Weights of a small sound classifier: adamw at rate 0.0012.
Rows from block 11 of a small sound classifier, named by matrix and row number. Rows with one number belong to one neuron. Each number is 50 + 10 x the weight over its row's rms, rounded and kept within 0 to 99. All counts start at 0.
After each neuron's rows are labels from the 100 clips, of 14848, where the neuron reaches its highest value: "strongest on" is what is common among them. Only what is clearly more common there than usual is listed. The data: acted Russian speech (Dusha).
# fc1: MLP up (model.blocks.11.mlp.fc1.weight, 1536x256), inputs 128-191
# fc2: MLP down (model.blocks.11.mlp.fc2.weight, 256x1536, transposed), outputs 128-191

fc1.230:47 46 54 49 78 59 38 44 47 63 65 51 67 52 64 47 50 34 47 31 48 40 54 50 27 36 41 43 35 69 58 61 46 51 41 42 78 54 41 56 50 44 46 55 47 43 60 35 38 57 32 52 54 51 50 44 55 39 67 64 48 59 42 57
fc2.230:47 38 49 41 37 53 44 30 60 27 52 45 43 57 58 56 46 43 59 53 47 62 48 64 34 59 53 53 38 61 56 51 58 60 59 53 74 35 48 47 46 43 63 53 50 57 60 51 70 56 61 60 48 48 62 47 54 28 62 48 53 52 51 48
strongest on: emotion: positive

fc1.310:47 56 29 56 29 57 41 36 46 45 47 62 54 46 34 35 57 54 40 43 60 35 50 56 42 57 48 43 50 56 44 56 57 43 55 54 65 81 63 62 53 53 64 55 55 67 45 61 47 53 35 55 46 58 46 32 51 59 57 49 73 43 34 63
fc2.310:44 57 58 45 60 63 66 42 49 51 38 27 43 42 62 50 45 61 40 52 24 40 51 46 44 55 44 44 49 58 49 49 32 42 50 51 62 42 49 63 49 51 32 50 40 53 40 50 63 55 65 38 46 43 48 51 63 39 57 25 39 47 57 55
strongest on: emotion: sad

fc1.453:53 28 64 55 60 39 50 25 52 55 48 56 48 52 50 45 33 71 46 71 63 50 36 52 45 47 45 57 53 34 52 35 61 33 53 52 47 52 50 59 48 42 45 48 53 47 49 34 53 40 45 59 64 31 51 48 43 39 54 60 46 54 59 55
fc2.453:46 59 51 48 44 36 49 53 46 52 41 37 58 53 50 45 57 47 59 47 52 39 55 56 46 39 47 39 47 76 38 53 66 45 42 50 46 45 45 49 47 58 56 42 64 50 62 52 41 38 47 52 50 34 50 40 32 48 58 40 69 52 46 61
strongest on: emotion: neutral

fc1.92:73 53 46 23 55 59 64 65 64 71 38 51 62 43 54 44 58 45 48 65 47 37 61 34 38 54 32 47 62 46 64 55 52 67 61 46 49 48 38 55 66 50 56 51 41 56 52 46 46 35 52 47 58 46 40 53 53 32 43 53 54 45 43 52
fc2.92:45 57 59 54 61 61 56 53 48 47 43 50 51 50 49 56 48 47 45 42 46 68 34 47 73 67 58 39 55 49 75 49 37 52 50 42 46 48 58 50 67 47 39 39 48 64 47 62 40 42 55 49 42 44 34 62 33 53 52 57 42 53 50 36
strongest on: emotion: positive

fc1.42:60 39 46 49 40 52 49 55 49 50 67 40 48 36 51 31 56 66 58 56 57 54 56 35 49 43 48 39 68 38 49 43 39 49 56 57 51 62 37 49 56 54 49 52 53 50 22 51 47 39 49 38 61 43 62 71 33 50 43 46 43 56 52 55
fc2.42:36 53 52 55 71 33 67 61 68 51 52 40 65 51 64 52 37 50 38 50 36 35 53 49 45 39 60 44 45 52 48 47 52 40 47 54 83 56 51 38 53 47 42 43 56 42 44 40 43 47 39 52 35 50 37 40 56 36 62 46 39 47 48 60
strongest on: emotion: angry

fc1.438:46 37 41 28 65 58 52 45 45 34 55 45 42 38 55 36 61 56 53 57 73 58 58 45 47 56 49 49 67 37 68 56 51 49 41 51 57 66 47 39 36 53 44 53 52 70 42 54 36 36 49 41 49 40 50 50 50 56 52 50 48 44 51 57
fc2.438:67 62 49 45 60 64 63 55 59 50 42 53 60 53 70 40 46 40 57 54 38 55 53 52 41 32 44 60 46 61 44 44 59 46 57 34 72 38 51 44 43 17 54 36 45 48 54 47 54 63 41 58 57 44 40 44 54 35 56 65 63 50 63 57
strongest on: emotion: angry

fc1.50:47 52 53 57 49 48 52 39 61 49 59 42 36 57 34 59 31 43 55 49 61 38 51 51 47 60 36 49 45 56 49 48 59 49 49 74 56 70 79 49 64 54 44 61 38 49 53 51 47 51 47 60 33 37 50 52 27 36 67 57 56 55 58 42
fc2.50:50 52 49 77 58 61 55 45 55 27 56 40 59 34 39 46 44 65 48 41 32 43 52 48 73 52 49 59 55 47 57 53 71 50 59 73 36 46 46 49 63 60 45 40 50 33 68 49 59 50 69 47 43 42 45 47 59 56 40 44 42 42 49 55
strongest on: emotion: sad

fc1.441:40 43 32 64 49 61 60 38 52 58 52 21 56 44 42 49 62 40 48 59 54 47 60 49 43 40 53 54 60 28 53 60 40 53 55 60 50 53 33 59 42 50 46 45 51 54 56 40 35 56 47 43 56 41 46 51 42 37 67 50 43 52 56 61
fc2.441:52 46 50 44 57 59 70 54 69 39 58 53 61 46 56 45 41 55 33 49 57 56 34 58 47 41 58 56 66 51 57 38 35 40 67 46 42 45 51 23 43 38 56 46 28 37 52 60 47 46 49 59 58 40 67 50 57 58 56 61 57 48 60 48
strongest on: emotion: angry

fc1.61:35 53 51 44 50 58 54 46 23 43 47 53 70 41 53 50 42 60 43 61 60 36 56 47 52 39 37 50 44 48 45 32 51 47 46 72 55 44 65 46 47 75 34 58 62 61 48 39 54 60 46 34 43 47 50 41 55 35 45 54 58 57 62 33
fc2.61:62 52 47 47 57 48 51 64 64 58 34 56 38 66 60 40 45 59 45 44 47 26 54 46 64 49 77 23 42 70 43 72 58 48 53 33 57 50 58 52 43 38 73 56 75 43 55 42 57 54 42 58 51 52 42 57 34 51 49 51 30 63 39 42
strongest on: emotion: neutral

fc1.26:43 36 47 45 45 52 49 67 37 60 35 53 50 54 34 42 60 56 53 36 48 54 45 51 60 58 34 41 56 50 52 49 61 59 59 56 58 29 59 46 47 56 44 63 65 44 49 54 45 36 55 57 34 50 58 45 40 57 45 48 45 58 32 50
fc2.26:36 60 53 46 49 45 47 52 49 50 39 44 64 57 68 49 39 59 33 54 54 61 60 47 41 41 46 58 54 76 43 37 55 46 56 43 47 36 58 54 43 36 44 50 60 51 67 40 45 54 55 38 41 54 50 66 33 44 43 56 61 57 44 37
strongest on: emotion: angry