config.yaml
dataset: "acted Russian speech (Dusha)"
hidden_act: "gelu"
patch_size: [64, 4]
residual_init: "none"
beta1: 0.9
eps: 1e-10
max_steps: 10100
batch_size: 384
weight_decay: 0.0
Rows from block 11 of a small sound classifier, named by matrix and row number. Rows with one number belong to one neuron. Each number is 128 + 24 x the weight over its row's rms, rounded and kept within 0 to 255. All counts start at 0. Numbers have three digits each.
After each neuron's rows are labels from the 100 clips, of 14848, where the neuron reaches its highest value: "responds to" is what is common among them; "loudest" is the band of the loudest frequency at the time of the peak. Only what is clearly more common there than usual is listed. The data: acted Russian speech (Dusha).
# fc1: MLP up (model.blocks.11.mlp.fc1.weight, 1536x256), inputs 192-255
# fc2: MLP down (model.blocks.11.mlp.fc2.weight, 256x1536, transposed), outputs 192-255

fc1.671:123156124160131133141124097125115165134148140118138144104087113206131119163130101125101121113163124117115115070149127123138140116137100129102137161146099103161102128113161141136133120125139151
fc2.671:122100133120140144116098123084103083139138117112135138128115149146141124132145132140097153178107099150164188096129154123120140145117157143123172085099096121135126147119126173131099090118139130
responds to: emotion: positive
loudest: 250 to 500 Hz

fc1.564:106166118093154130113128151095131128132134135110131117124061144105134084122151129092116149123154126130124154091075166169113147095095115111075144158121144109065137162170170105127145124128181162
fc2.564:136102102139151126146111142103125117151124140151094130144119118167111169142145128105098153150110104112138129097137147105128116134119148132156151110101123150138125177119169154108118081057116159
responds to: emotion: angry
loudest: 250 to 500 Hz

fc1.209:116126136156118142127142123157098124163144112088133153158103105105162131135114138091146099143142096156178125110111154137152081132167067132098142107100106148099121110154130113137125147150109074
fc2.209:173131146152139139104093168114147114106134113127125153163144146111084147103144127160141099109140102126137126124140109144153099116120153160142127107141121123134101164162159108103101105113106161
responds to: emotion: angry
loudest: 250 to 500 Hz

fc1.172:134168158167132109150130140155146123133151128130093166115133157131138109154168158132137130149153168091115149101138117127134105150135189151161149149131157143138160125113115106174170096131130162
fc2.172:103093120118103092152104139069117160156123154119131138120155102160160123098135150077136148120156108084100120146149136116153118125091102086129107153128104117150074097099112151114102096120089117
responds to: emotion: angry
loudest: 500 to 1000 Hz

fc1.219:159132130066160155139125118187123110098141121109147128102091127108118141136149120133148121156108178154163137103126123125099117127145146158097169091175139098125145134093115127084152151152135165
fc2.219:096106146126087159116109099135117143122170119136091150148152106134118112110170122111101133092113115167099088137160102165174154123194154101133165099157070166134154117117103105148101121147083113
responds to: emotion: positive
loudest: 250 to 500 Hz

fc1.299:098126132096107113141163106132115147115118128122135124180153119123152139113131189139117120129081094097101138135158094109123197124121178101121096150138113130143147139095127149195112076142134163
fc2.299:109125144126142134123038157116137129126126185128088140134073107114101175124178112104104118157113157105106096110130093080119133159184160103118132124130139123116101171138110119138123166132113110
responds to: emotion: positive
loudest: 500 to 1000 Hz

fc1.68:112139099093142109134127110148124130162157114109100101131164095124173129134153097065139148144121106118135089162129118116138107120079145087124125114141116129149108104115114120181113087145163097
fc2.68:100144153090079158140121141118119132109086158138088122079121117124150116137127109119147146128144083113119103104148062137153123158152121119132139146075092145136147125162078105154114142122145113
responds to: emotion: neutral
loudest: 250 to 500 Hz

fc1.225:107113163145150105127067151116122141107156131143102137149127167132073120182152149153165164153118141138125190124138148142136140131117163164157152147125117159165115110129117103132108115135167134
fc2.225:158131121127125118113156118144136114119097104147161143120118154148122147120133140138082135131165114158087119093137150126089160140120140116109134101105142131122146187116126086110138103099128116
responds to: emotion: angry; emotion: positive
loudest: 500 to 1000 Hz

fc1.113:156144147115113127114149145153153179159128138101104102167149111132107155116164130128145090146088155148120117120087166095108125110136163143128189126139185147188142103129130134116161117126137117
fc2.113:138090144146093132132177164113137113115106148155145145180109111096081126157140152115080177120130134140132156157128125119139146113097119109146085162145113150104100129108102131119107134128143108
responds to: emotion: angry
loudest: 500 to 1000 Hz

fc1.744:103095132142175111104161104156130153102130148119148122125136124086101094159120149126110124163085158152153225142143174126124098138111126133130113130147187114118155114152121126127143167169095150
fc2.744:108119122099162161160084129150116152121126141145150128144103112118121114142106101122135120153130165150125146115143101092155101178127138158142132103113091091157119111168153108093166110155154127
responds to: emotion: positive
loudest: 250 to 500 Hz; 500 to 1000 Hz

fc1.343:108150125172121126092155126143094157099145117102079158133105124130155103140127092118121132134116128141128136134101145139149147130156157122141142123160136139141135079129106117132092117139121117
fc2.343:138148132128122144167121104143141100093085096151095133131097145128161107144123124157134137106144092131130138145130171117119156095140090108103137131133076077097116135091156163132136139115124121
responds to: emotion: positive
loudest: 250 to 500 Hz; 500 to 1000 Hz

fc1.282:132160123116120146142121153120096187076143114127109166123140119145122100101111144133140147118131094143137106099067113163151127129118135125112126155103146139111131163107125158130082143149167143
fc2.282:136135121140154148155127116114107116139099143171172152135120094118153120145084119125149150143121122106133108146119144109152132145106167093116123130117101057101107116112136108151145148133110123
responds to: emotion: angry
loudest: 4000 to 8000 Hz

fc1.390:105136126146050117159158113087155102174170157111146134118069113117128143158158135128138126122139130151151135134116154132141121138108125151117095129089094097091134132137141162110098104072125123
fc2.390:138096125101124111083173141071117123095136082144102110128139135172121105142133124129144140124104159150146088111129151125132147111151155137082124155167178126122116116122097112091110140086132114
responds to: emotion: sad
loudest: 250 to 500 Hz

fc1.96:115124100138116098118128096118128133107169125134141109121130109151114143155149154094124126155131101127140176157103163130122063184152163162131139119137157131115077082115117113139129116138162193
fc2.96:137162107108106151120118140109126129082130125116120117110151166139120148157174117104157123114096130164109124118108123110163119112153138139158117161146141145122150130091124089118090136136122159
responds to: emotion: positive
loudest: 250 to 500 Hz

fc1.33:112132106109115137156091084103077130114120129128098133133151145196140114141121153143136160157095162076146169119066127121150149113107131124140111129126113156142141141108144142194096096122147105
fc2.33:121149118176114110160104127136135121131127146136073161137138114118138150110155122080143110147121105104128133120082126111119116159133123134145148153133104116126123115158122112167125101105125157
responds to: emotion: positive
loudest: 500 to 1000 Hz

fc1.293:100151145166145100165156137107107125119122116090149116124086146107130131113136141097174137089094123127084110125113109112119114105147132126097151111141129154150096105124129126164158200146130191
fc2.293:102111141138147135092128143129090151157164129100133142147158146151146136150150146128116179142108115084133139094139130115128148133154132121140100178131104172122091111101110157134144135101147103
responds to: emotion: positive
loudest: 250 to 500 Hz; 500 to 1000 Hz

fc1.648:118140112117121133131135117127124127079140141127115080128134153136126119094165103115141132123113166148123178181097147160151115146146133154106167106125114146122086134152122133179155108082140145
fc2.648:166112105149134157127124177134148115125081085128106137118127121115090074178137104155131104122110113164136127124112144124109108109097106124100110131146130118122096125170124133068163122125142141
responds to: emotion: positive
loudest: 250 to 500 Hz; 500 to 1000 Hz

fc1.178:094147119096099120144151158118113173125146142129154136142132121125149125123100113137112128126139100099136124132097159105137111060132124126111153114146073168163065121149101129093115121081097109
fc2.178:156193106123107148106115110112145125107165113159140113131130136105171127135145112141096128130119122153142134120142143169157125163096151126106104127118114132095120151129170081124148121163130125
responds to: emotion: positive
loudest: 250 to 500 Hz; 500 to 1000 Hz

fc1.541:139143151120124120087081099124105137093124201095137116094122145130124143162106126148124100140104146127145136112133148133056139157089094151094172163151143112126118121162131129128126117148130120
fc2.541:102170109135129174115136110135112123111120118165099140094118159120092090128112121105109137135165158151137125129148109118137121111112102140162091156089173172137073139147132149102137153149133151
responds to: emotion: angry
loudest: 500 to 1000 Hz

fc1.668:083142106132134165116125127122146151110113121087164112158160145114111110099131133127135134139157181158134116090114115122168127182123107125119137188154168141143161114172138108158128179183126125
fc2.668:137133085126146077136124115129097122146142091114138129137153120159136143115095119118131095115137121135184165150140135098111161156128149135168127157128140165122085115134118129146128160090118110
responds to: emotion: angry
loudest: 4000 to 8000 Hz

fc1.346:104135118142110121126077133149130166133174095092135091125149114126153142192111150116144095143101086174120127121112114129192123130136104159115127129140133115105160147123165145111086143181113146
fc2.346:110132176127108129092132115126106152130163157097088130130116115119128144129169136073120135102137114137121094150134132167112169107126124130073116151190130133096145120121137059110097154133105153
responds to: emotion: neutral
loudest: 500 to 1000 Hz

fc1.32:132135104140082112159105080132129180149133129137122087131152121156157142167157121093124134138101084134119160137110132106145151130133111120132143109161124137086111087108131129131093102126149109
fc2.32:184137128163148150140141133141174101107130106170167130155113141067113129127111098117141139137120158161126139151112114121138108133131137127144095127067134115102151093137135150111139131146145150
responds to: emotion: neutral
loudest: 4000 to 8000 Hz

fc1.677:099133106184080148163121131123158053149147114153149105139085118111186131145153094119104123165103135134136156139147110117124133126106155095147083119122132149110096131156113127125093115099137131
fc2.677:147125129128169131141143118141133111087085115123098169108117170085140090102125119140118161129185139122097104130124112171107156103097125116098110120113116124149153172139103131117156134085142070
responds to: emotion: positive
loudest: 500 to 1000 Hz

fc1.44:134142146108106128062092152141152149111161074117121114103181120134190118125142115095148136074138112063088151153130137138069150163126124139137121141092148127135095119127128143126127144106151076
fc2.44:093152102147140141143147118132145105123143119097132176116130115188117104114165151154137075184158159127140136088120162108179155159121124097113112082124112140118138121123137122135140161096130124
responds to: emotion: positive
loudest: 250 to 500 Hz; 500 to 1000 Hz

fc1.248:106133161115122175138128086171135142130179110171095156133065151116145152138149121124169115115153162129124127129113101166089137130147135186104151137142117142114102091158147116150166168100094142
fc2.248:132173144101140154108126077114129112130182130119155123109113125136168111138136103110113133130162142169099157145159161140085136162105143128126159139104159078127143168150163165102135126121100105
responds to: emotion: angry
loudest: 250 to 500 Hz

fc1.728:144092127118051106125154131125140112115172112153147145091086125139142091189155161151130125118132126166119180158135187113149119152117136101148092134133109119163164126152145183146155132110115132
fc2.728:111160139159143156104130092123086101121137080109140137152135131129162115107164158103173103104166148125110141124116166122116131167135114142067129099154142105146117113145168083142118142153115134
responds to: emotion: positive
loudest: 250 to 500 Hz; 500 to 1000 Hz

fc1.75:093118099146067106119167089154112151133166143111088069138084116094135107187101134105125144125107089109093115119145121161114109078088083116155144106110156116116146116133123128127119117086100101
fc2.75:180105115132121142100114145125166128081115135138116181119156150150116150132166147162121093134122161137121092116147134107084120116147134129143095119134131141140117131103114187116132144115125161
responds to: emotion: sad
loudest: 500 to 1000 Hz

fc1.45:163142096143112143129131154126096161115138178106122103125130127148098153152107117134129101136103109096136111122160147152106113099153124090132098106156136152167143090095151120139123092134138102
fc2.45:156150127133166167100168131137146159102172127185104120092116138076094112103115101129136136107127150125139118112144162131120124138096111136102100130134123139134130164131114105135130129121133085
responds to: emotion: sad
loudest: 500 to 1000 Hz; 1000 to 2000 Hz

fc1.82:118133090111113098138138128144148148128150114148132140139118123131137147114168092160164114120076158101125126128072143134138133133110137128058110139114114174098127105149147106152164095141125113
fc2.82:112184153146108142125104128123108096106138125123105114125126156139124134161149179097133154138114146118147166125091162151120114152118118117091170107126145101114108111066109117125146158102141145
responds to: emotion: positive
loudest: 250 to 500 Hz

fc1.339:102101140125161149112132091183121139134120122127122159145113145108105116111136095136127114113091127115109097126126170121115173138129113154118119175117173133148102122108088131120121138098122151
fc2.339:126124155099094189106095136104102148176138167092180118140131117152137148150114104128134103092126118169106106147150115119172115116122145109113136122155100139130142159124169124101097126122120078
responds to: emotion: positive; emotion: angry
loudest: 500 to 1000 Hz

fc1.331:133099134131078082125127128147117115176160125132106135123183123107124124108120146175134147138139113140128132106125147114160142135138153130131134153108146161114076113141106094119209107110131134
fc2.331:136133128096141112136150123144149100104149112121117110114131100095138134121135114129179135137131155149115119115133154102115123114092148153152114176079151133106158177130113123163161166116169112
responds to: emotion: positive
loudest: 4000 to 8000 Hz

fc1.444:153158186150132108163153143142128104175136180175138104127100133159145130128117146133134101126127152075136142148085100134142096104112125134161123093160119122104105131129126139196115157157137132
fc2.444:127152091145117127148170099133134106144128129109159106100119126139123122156089158140078151165114094103148157108130163151114116099125117149116098107132131124122116093165146123112140132159139153
responds to: emotion: sad
loudest: 250 to 500 Hz

fc1.104:118130120106168091133157106134142138166135134134118109116138124147097106139140131097113119112130164172092090150099110119200129130140139097157108146123151132131154138153172110095137183120109119
fc2.104:138122129139161149130114106133098173103079125136150119115144156116101144144125152147131127106190154131177128141127119101122078130122131126083162154155093098159133123126127112107149139123134150
responds to: emotion: angry
loudest: 4000 to 8000 Hz; 2000 to 4000 Hz

fc1.259:083138175128088129124128142131107108176169112125135145111080133121183116145088117122122111129129110127111113150117118128133078163120164149072098139129108144179120149153110106126133144116080134
fc2.259:162129142104112138144101134134091115132147158072088161104122101159133147166156125123168166138119107105084127126147159174137163147132154102117124144153129130152161144134130131105092079086124121
responds to: emotion: neutral
loudest: 250 to 500 Hz

fc1.354:049127130153166144195126092114131093066109131124123147141145181129131121147173156159103094144162160129103125135107113124160141134060137136119101107104154145100150137077123156139161108134166130
fc2.354:095140105120095136140113135180111111141129069147151101148142114094156111160120120149139137152130147150110183142128143119140099144138147128127147100144126114160124107136145094120154104150128098
responds to: emotion: positive
loudest: 500 to 1000 Hz

fc1.619:073106129113132139143134141088167134130155145099117144135143090137116154128118113131171124131095092152100137103115113106137108134084123167146103127125129095104145145120143116150096139106120142
fc2.619:104135144144098086124109100138110133135144100091095136161119092136161128099126155136131113119138126125129114135119142109113162120141147132153147127116089182133116100092103110146125168139116092
responds to: emotion: neutral
loudest: 500 to 1000 Hz

fc1.257:073123111127114124113150174132154122140185151172107132129086107108118115158109102101113169148131150131097136116094117122117134137171121116119130137112119127068090091187138096123124097110161147
fc2.257:140125129137121142147134133171130144167112138131107130126144076134094158117101140149129129103158107129101139116162122093151142164125166117170139161088126157142111191152108161116158118124075142
responds to: emotion: positive
loudest: 250 to 500 Hz

fc1.477:088095140126093122147132149105087157142183127127127115109085101109143109140094092112154133183108099115129124133101112123154120136127117130122173097130075158182142130135113116114135134153122143
fc2.477:126125181111116141116112143154146189136103130099078140105131107113085159155163132107143135113131131120121107126122124145125119111136111132139119148168144137104136135115109084121091168136146129
responds to: emotion: neutral
loudest: 500 to 1000 Hz

fc1.712:089167129097111136159109109127147136157130072157123142157171116130153178128156174112165114104071102125179143153093110105166047125123136113138140096175115122167138148101119092096127083142145117
fc2.712:129179100110146089118103135147134152147123105145131148162115153112145125121114147136124127151160130147102141100129142081095133165133093142152063155098152135116125114127125166115161118092117125
responds to: emotion: neutral
loudest: 500 to 1000 Hz

fc1.165:067151164129113164124178170092171128133142136142145101108138125159136094149147095115118118089152140126132116107123182147127067153098115152114128120127105159139086112121132102125129134130129109
fc2.165:149098080158140083142094159110106118138144107169110155172114100159123143134137135116138113115111107102160111117135120119120093135103139154147183110146112152138082120106147138118146085102116140
responds to: emotion: angry
loudest: 250 to 500 Hz

fc1.111:080146140135110107145163129118107190120127124118091202120133126111138116157142133145121124104103136153145128162145106163163098149123119140164149153121152133186126122137115146132100146143134119
fc2.111:092088122120140099151114120103149152117169126131147116097125120123131101136144113149117127120140119156147180124113114151144110137148138111084160098138092126115165115104111064098156128130129149
responds to: emotion: positive
loudest: 500 to 1000 Hz

fc1.678:143114095109137138128093137103149133106114111129122117123124127186108117154118137164154167121132091108133197155120117143154126121126140071113103131130066166116184124104124133177135152142153124
fc2.678:091085100121102164141171119156119176119183116141135097135117125100132125127118127089156125159085123129156168119115135101143128146168129166116112090135116182106103122117147094151138166168135133
responds to: emotion: neutral
loudest: 500 to 1000 Hz

fc1.616:147099084159134142140105129104101116103130104155108123144096120122160149134148163140140117083152117137148148114153141106114150103102126125118130132170154179146109132139141103126185111101125124
fc2.616:120133159185158168169130134145109129098135097136087119096109122117138133151139163085164135105151112106152131151109145098127115137104104126140129152114143078159095103136111132161143171142100142
responds to: emotion: positive
loudest: 500 to 1000 Hz

fc1.290:130154103148116102084124140107127171090140109105122098112097093140169105143153136115121172135094095108108101124116129106138123121163120145108142121131137107161098144143109144145097098095138150
fc2.290:083167104154141113184129098150101159148153118153157119132118129071150091090099099126128137160158141152140158120073165143121146185142138120106119145113145128137159129172142153110157151147127098
responds to: emotion: neutral
loudest: 250 to 500 Hz

fc1.561:102151167115093157093152113134166131119133154136105101154084147094144109141093143107130178143149136146132128172085127161146160125182091165125171140142141126124153119148130139092118142128126129
fc2.561:142125133101159155141117146105135114148149162124068123140102090114125119127138112110155117127109125135109117116139125095148153113061141148158132160100138142146113116173110159087098102118140171
responds to: emotion: angry
loudest: 500 to 1000 Hz

fc1.480:145152161155172140108109167074154107107145155145133132140110158146101104133144094124135145153150164143088149152132125158113102151165106175165140169148120103132140133147137111138121144130167120
fc2.480:147187144140147118129132128140112174109081150116082087161131147087097096111114148056157113102133126129139114173137164130129093158139086158150107141145120136119108096132110140111138134156135176
responds to: emotion: angry
loudest: 250 to 500 Hz

fc1.565:125109107145109157100114111126115106127105126139130129166145158139172074142113097116099121122138109148118118152101117136102118149136125098154114129147126104144182117134089139109182179133109118
fc2.565:081154125121131155140135157170102184111136167124068127099136147174168125117126096148076144156080169158137128124132103118111144136144129129145122146128106128138138115124136131092108121134105099
responds to: emotion: positive
loudest: 250 to 500 Hz; 500 to 1000 Hz

fc1.765:120160150111131127151109140167136143166127129138149133109146122135126123125137117122090129132128117144155093098141111120143111130102149113126154136063124139097139122150121157129107108118133127
fc2.765:136116163072138095127126103149157143126135097112158140140139098100114115130088085123079157115098147162128124106120109140131123114148110146137156141137145140074131138125121103095170111155142173
responds to: emotion: positive
loudest: 4000 to 8000 Hz

fc1.754:121180183139097153129161119117128119118159133096146092125122138138166134160148144112134121093127124131111134123124133142132123103116134164101091116129102120123093123110149174140128117138129122
fc2.754:108138112120121117135126122139141125133144105140158138138120161143129123127160116109108133136129119108153176146130134114126116111083104143108158125108092113102084075112121136126117104139101155
responds to: emotion: angry
loudest: 500 to 1000 Hz

fc1.261:146118123077146129193116132147142132166155157141113129122176127104138135170176149105128110096125127138136142138104138115144129106138138133112107099131137135124142129128093167116127130136140112
fc2.261:132079135141106121133147158121141103149189128128112152108148151121154109119144107136082141176146110100156103126090169105131133090156140115120093133158131106126079110153126107116118168086159151
responds to: emotion: positive
loudest: 500 to 1000 Hz

fc1.451:099136137087153125109141080153135154095157121082111086098129151107137145149154100116150149158126091143140138143143141097117135124143140135105189127144146113127139162164116155149157121140114079
fc2.451:127112104151158130144166119128146134114150130099164109083121116105131146124095131142104109144131121146127141110165135120107105111116097145159142126136118097129117131109160100125144161142087116
responds to: emotion: positive
loudest: 250 to 500 Hz; 500 to 1000 Hz

fc1.87:138151143176126107170142144144099150115118089145137128136145127116178106092133188136118120126116104091166122098154130075113109138121071175102110106098111175117144158106133134125134125134121129
fc2.87:104112139187135114132118118150119177168124118124170113117130134186140140105149116162109106108145125123161123131122147127127128082108127145110179125131115179138137102117121165176137162160158106
responds to: emotion: positive
loudest: 500 to 1000 Hz

fc1.208:083154130165124114123104097139068127134136126091110120120130116141140145140122105147113134142090119120111134128158123107197102110108160135146131086132103132124133114168139134163129119156128112
fc2.208:124154158138114129114111147090118147116168176124091101145146131136134111141160140119140102158141101096134118097120101121145144132137150159105092115138147123105130095141114112185128097140122144
responds to: emotion: neutral
loudest: 250 to 500 Hz

fc1.407:108126085119138125176099112128168130151091091117109147084130108123146107179141125128162099127142142103143089149117126114168098107160140136155140137071113104114100139147123074134118157116058145
fc2.407:154117153105109110139173146127113156131133121105147145135120125105146133131124138166097165130168172156111092100136137132097154114116132098121098177127150146140154149102130110138142136130128159
responds to: emotion: positive
loudest: 500 to 1000 Hz

fc1.125:153149104104170119134119131129119106102122157096121109149121172154172119167175159129114112156134169162139104122145168113114157105139154131138150153147108128114156110125130144179126131122184159
fc2.125:144157101136148124162168099128145101142119098128159125107120108111122120138151138131105165169135113118116160152114152143071162115102111088127122132103140127145171128097118132141136122097108118
responds to: emotion: angry; emotion: positive
loudest: 500 to 1000 Hz

fc1.747:130128082112102127104112072082108123127151130098121126142098116146126146134128118119110089140120175120132173139158128131135108123148196092123158152119104142162111131138145102147084084160143130
fc2.747:121092141109102163121139104134089140123117181114098115120137114136114097120147134102131148143152150135069106127110128141147162116083122106108134161127167139086151166127106136132108132131119122
responds to: emotion: neutral
loudest: 500 to 1000 Hz

fc1.555:107091096175138163138084126163120107111119134116116113122121132110127122122143177158150122145121158115109135106137115164155125135119100188098174117123135147098143183128111124120141104115086106
fc2.555:120115116129131137112122147082132144140113122142171137104159171134138129145125142168119130119161115122139143148128146129123153120100157085137102114102125152176119119144161136159092108109105090
responds to: emotion: positive
loudest: 500 to 1000 Hz

fc1.756:125164120125140110100129137123121121094154118131117142139125140132146107138129191135146141130149149087145147141110155161112090128161145140143159123130144083136129181146116138176110134140139126
fc2.756:136119109129079100155138080114118104150169137100102133153138155121108158142158125164120147149098107168169142124144157125110121095124121114118119108099133148088155133088125145116115144122105146
responds to: emotion: angry; emotion: positive
loudest: 250 to 500 Hz

fc1.724:129110098072146114122124117095136137087167124122105140145156154134156143154141132121115107114102103160116130112143104145130121109122125183143148129128157099104125097144080126126158109126104151
fc2.724:097145169153113121163127137098093079099123116119149182139117126089177136118077133102118134101114119139145131130138150145151115135124154098123156133164161093138150166146147111101126110165113102
responds to: emotion: angry; emotion: positive
loudest: 250 to 500 Hz; 500 to 1000 Hz

fc1.114:135126096119142129114182066098152134117149145113121140121144116093138175133105100134095160130115135101110127142122134155125179105110114102146085145127123158091132123154095113113103130136123149
fc2.114:134084144102112120095165142130123158108126140113108142096150108109130125132179139120148150098112111148108086124146130166150145104133135106121116151154152143114129142118116112125092126120109100
responds to: emotion: sad
loudest: 250 to 500 Hz

fc1.355:133168109085148145186122106161139122140134102123118155147136146100131133110106135126178132151139103126138126085130140134150109128091153142151124104100128130150156137114146108133137138072081146
fc2.355:153106186136131079087122146103046174131122120110109124129127094152103130096125114112137116113160115117099119143101122129123179171124107120121139158127125091143107120118121161124144097092142125
responds to: emotion: positive
loudest: 500 to 1000 Hz

fc1.506:120137111113135078128136123146116122116107161148131118139122130122138109171114144120136122146102152157156200082119143109093095132150113142160125112088148157118118113175140100117103100149131167
fc2.506:147114118104148152115120093139159083112120145124127148138132133132121152104133137133153130151134128141089110120142089152126125094108143127112110069090097110150146147160175148156114126135130112
responds to: emotion: angry
loudest: 500 to 1000 Hz

fc1.284:101143129175124104096119101101095133128137104143121129158127092142158157160123121115156141149115096118146111121127144144100105159127157134122123146186126119130121086125109085098153086145097135
fc2.284:144180116120101139131109093186128112109161158093163117156133149098158115121123115128107107119101130166117135113145109131181103148168160130122164081115106144145130193141112116131148126149139105
responds to: emotion: positive
loudest: 250 to 500 Hz; 500 to 1000 Hz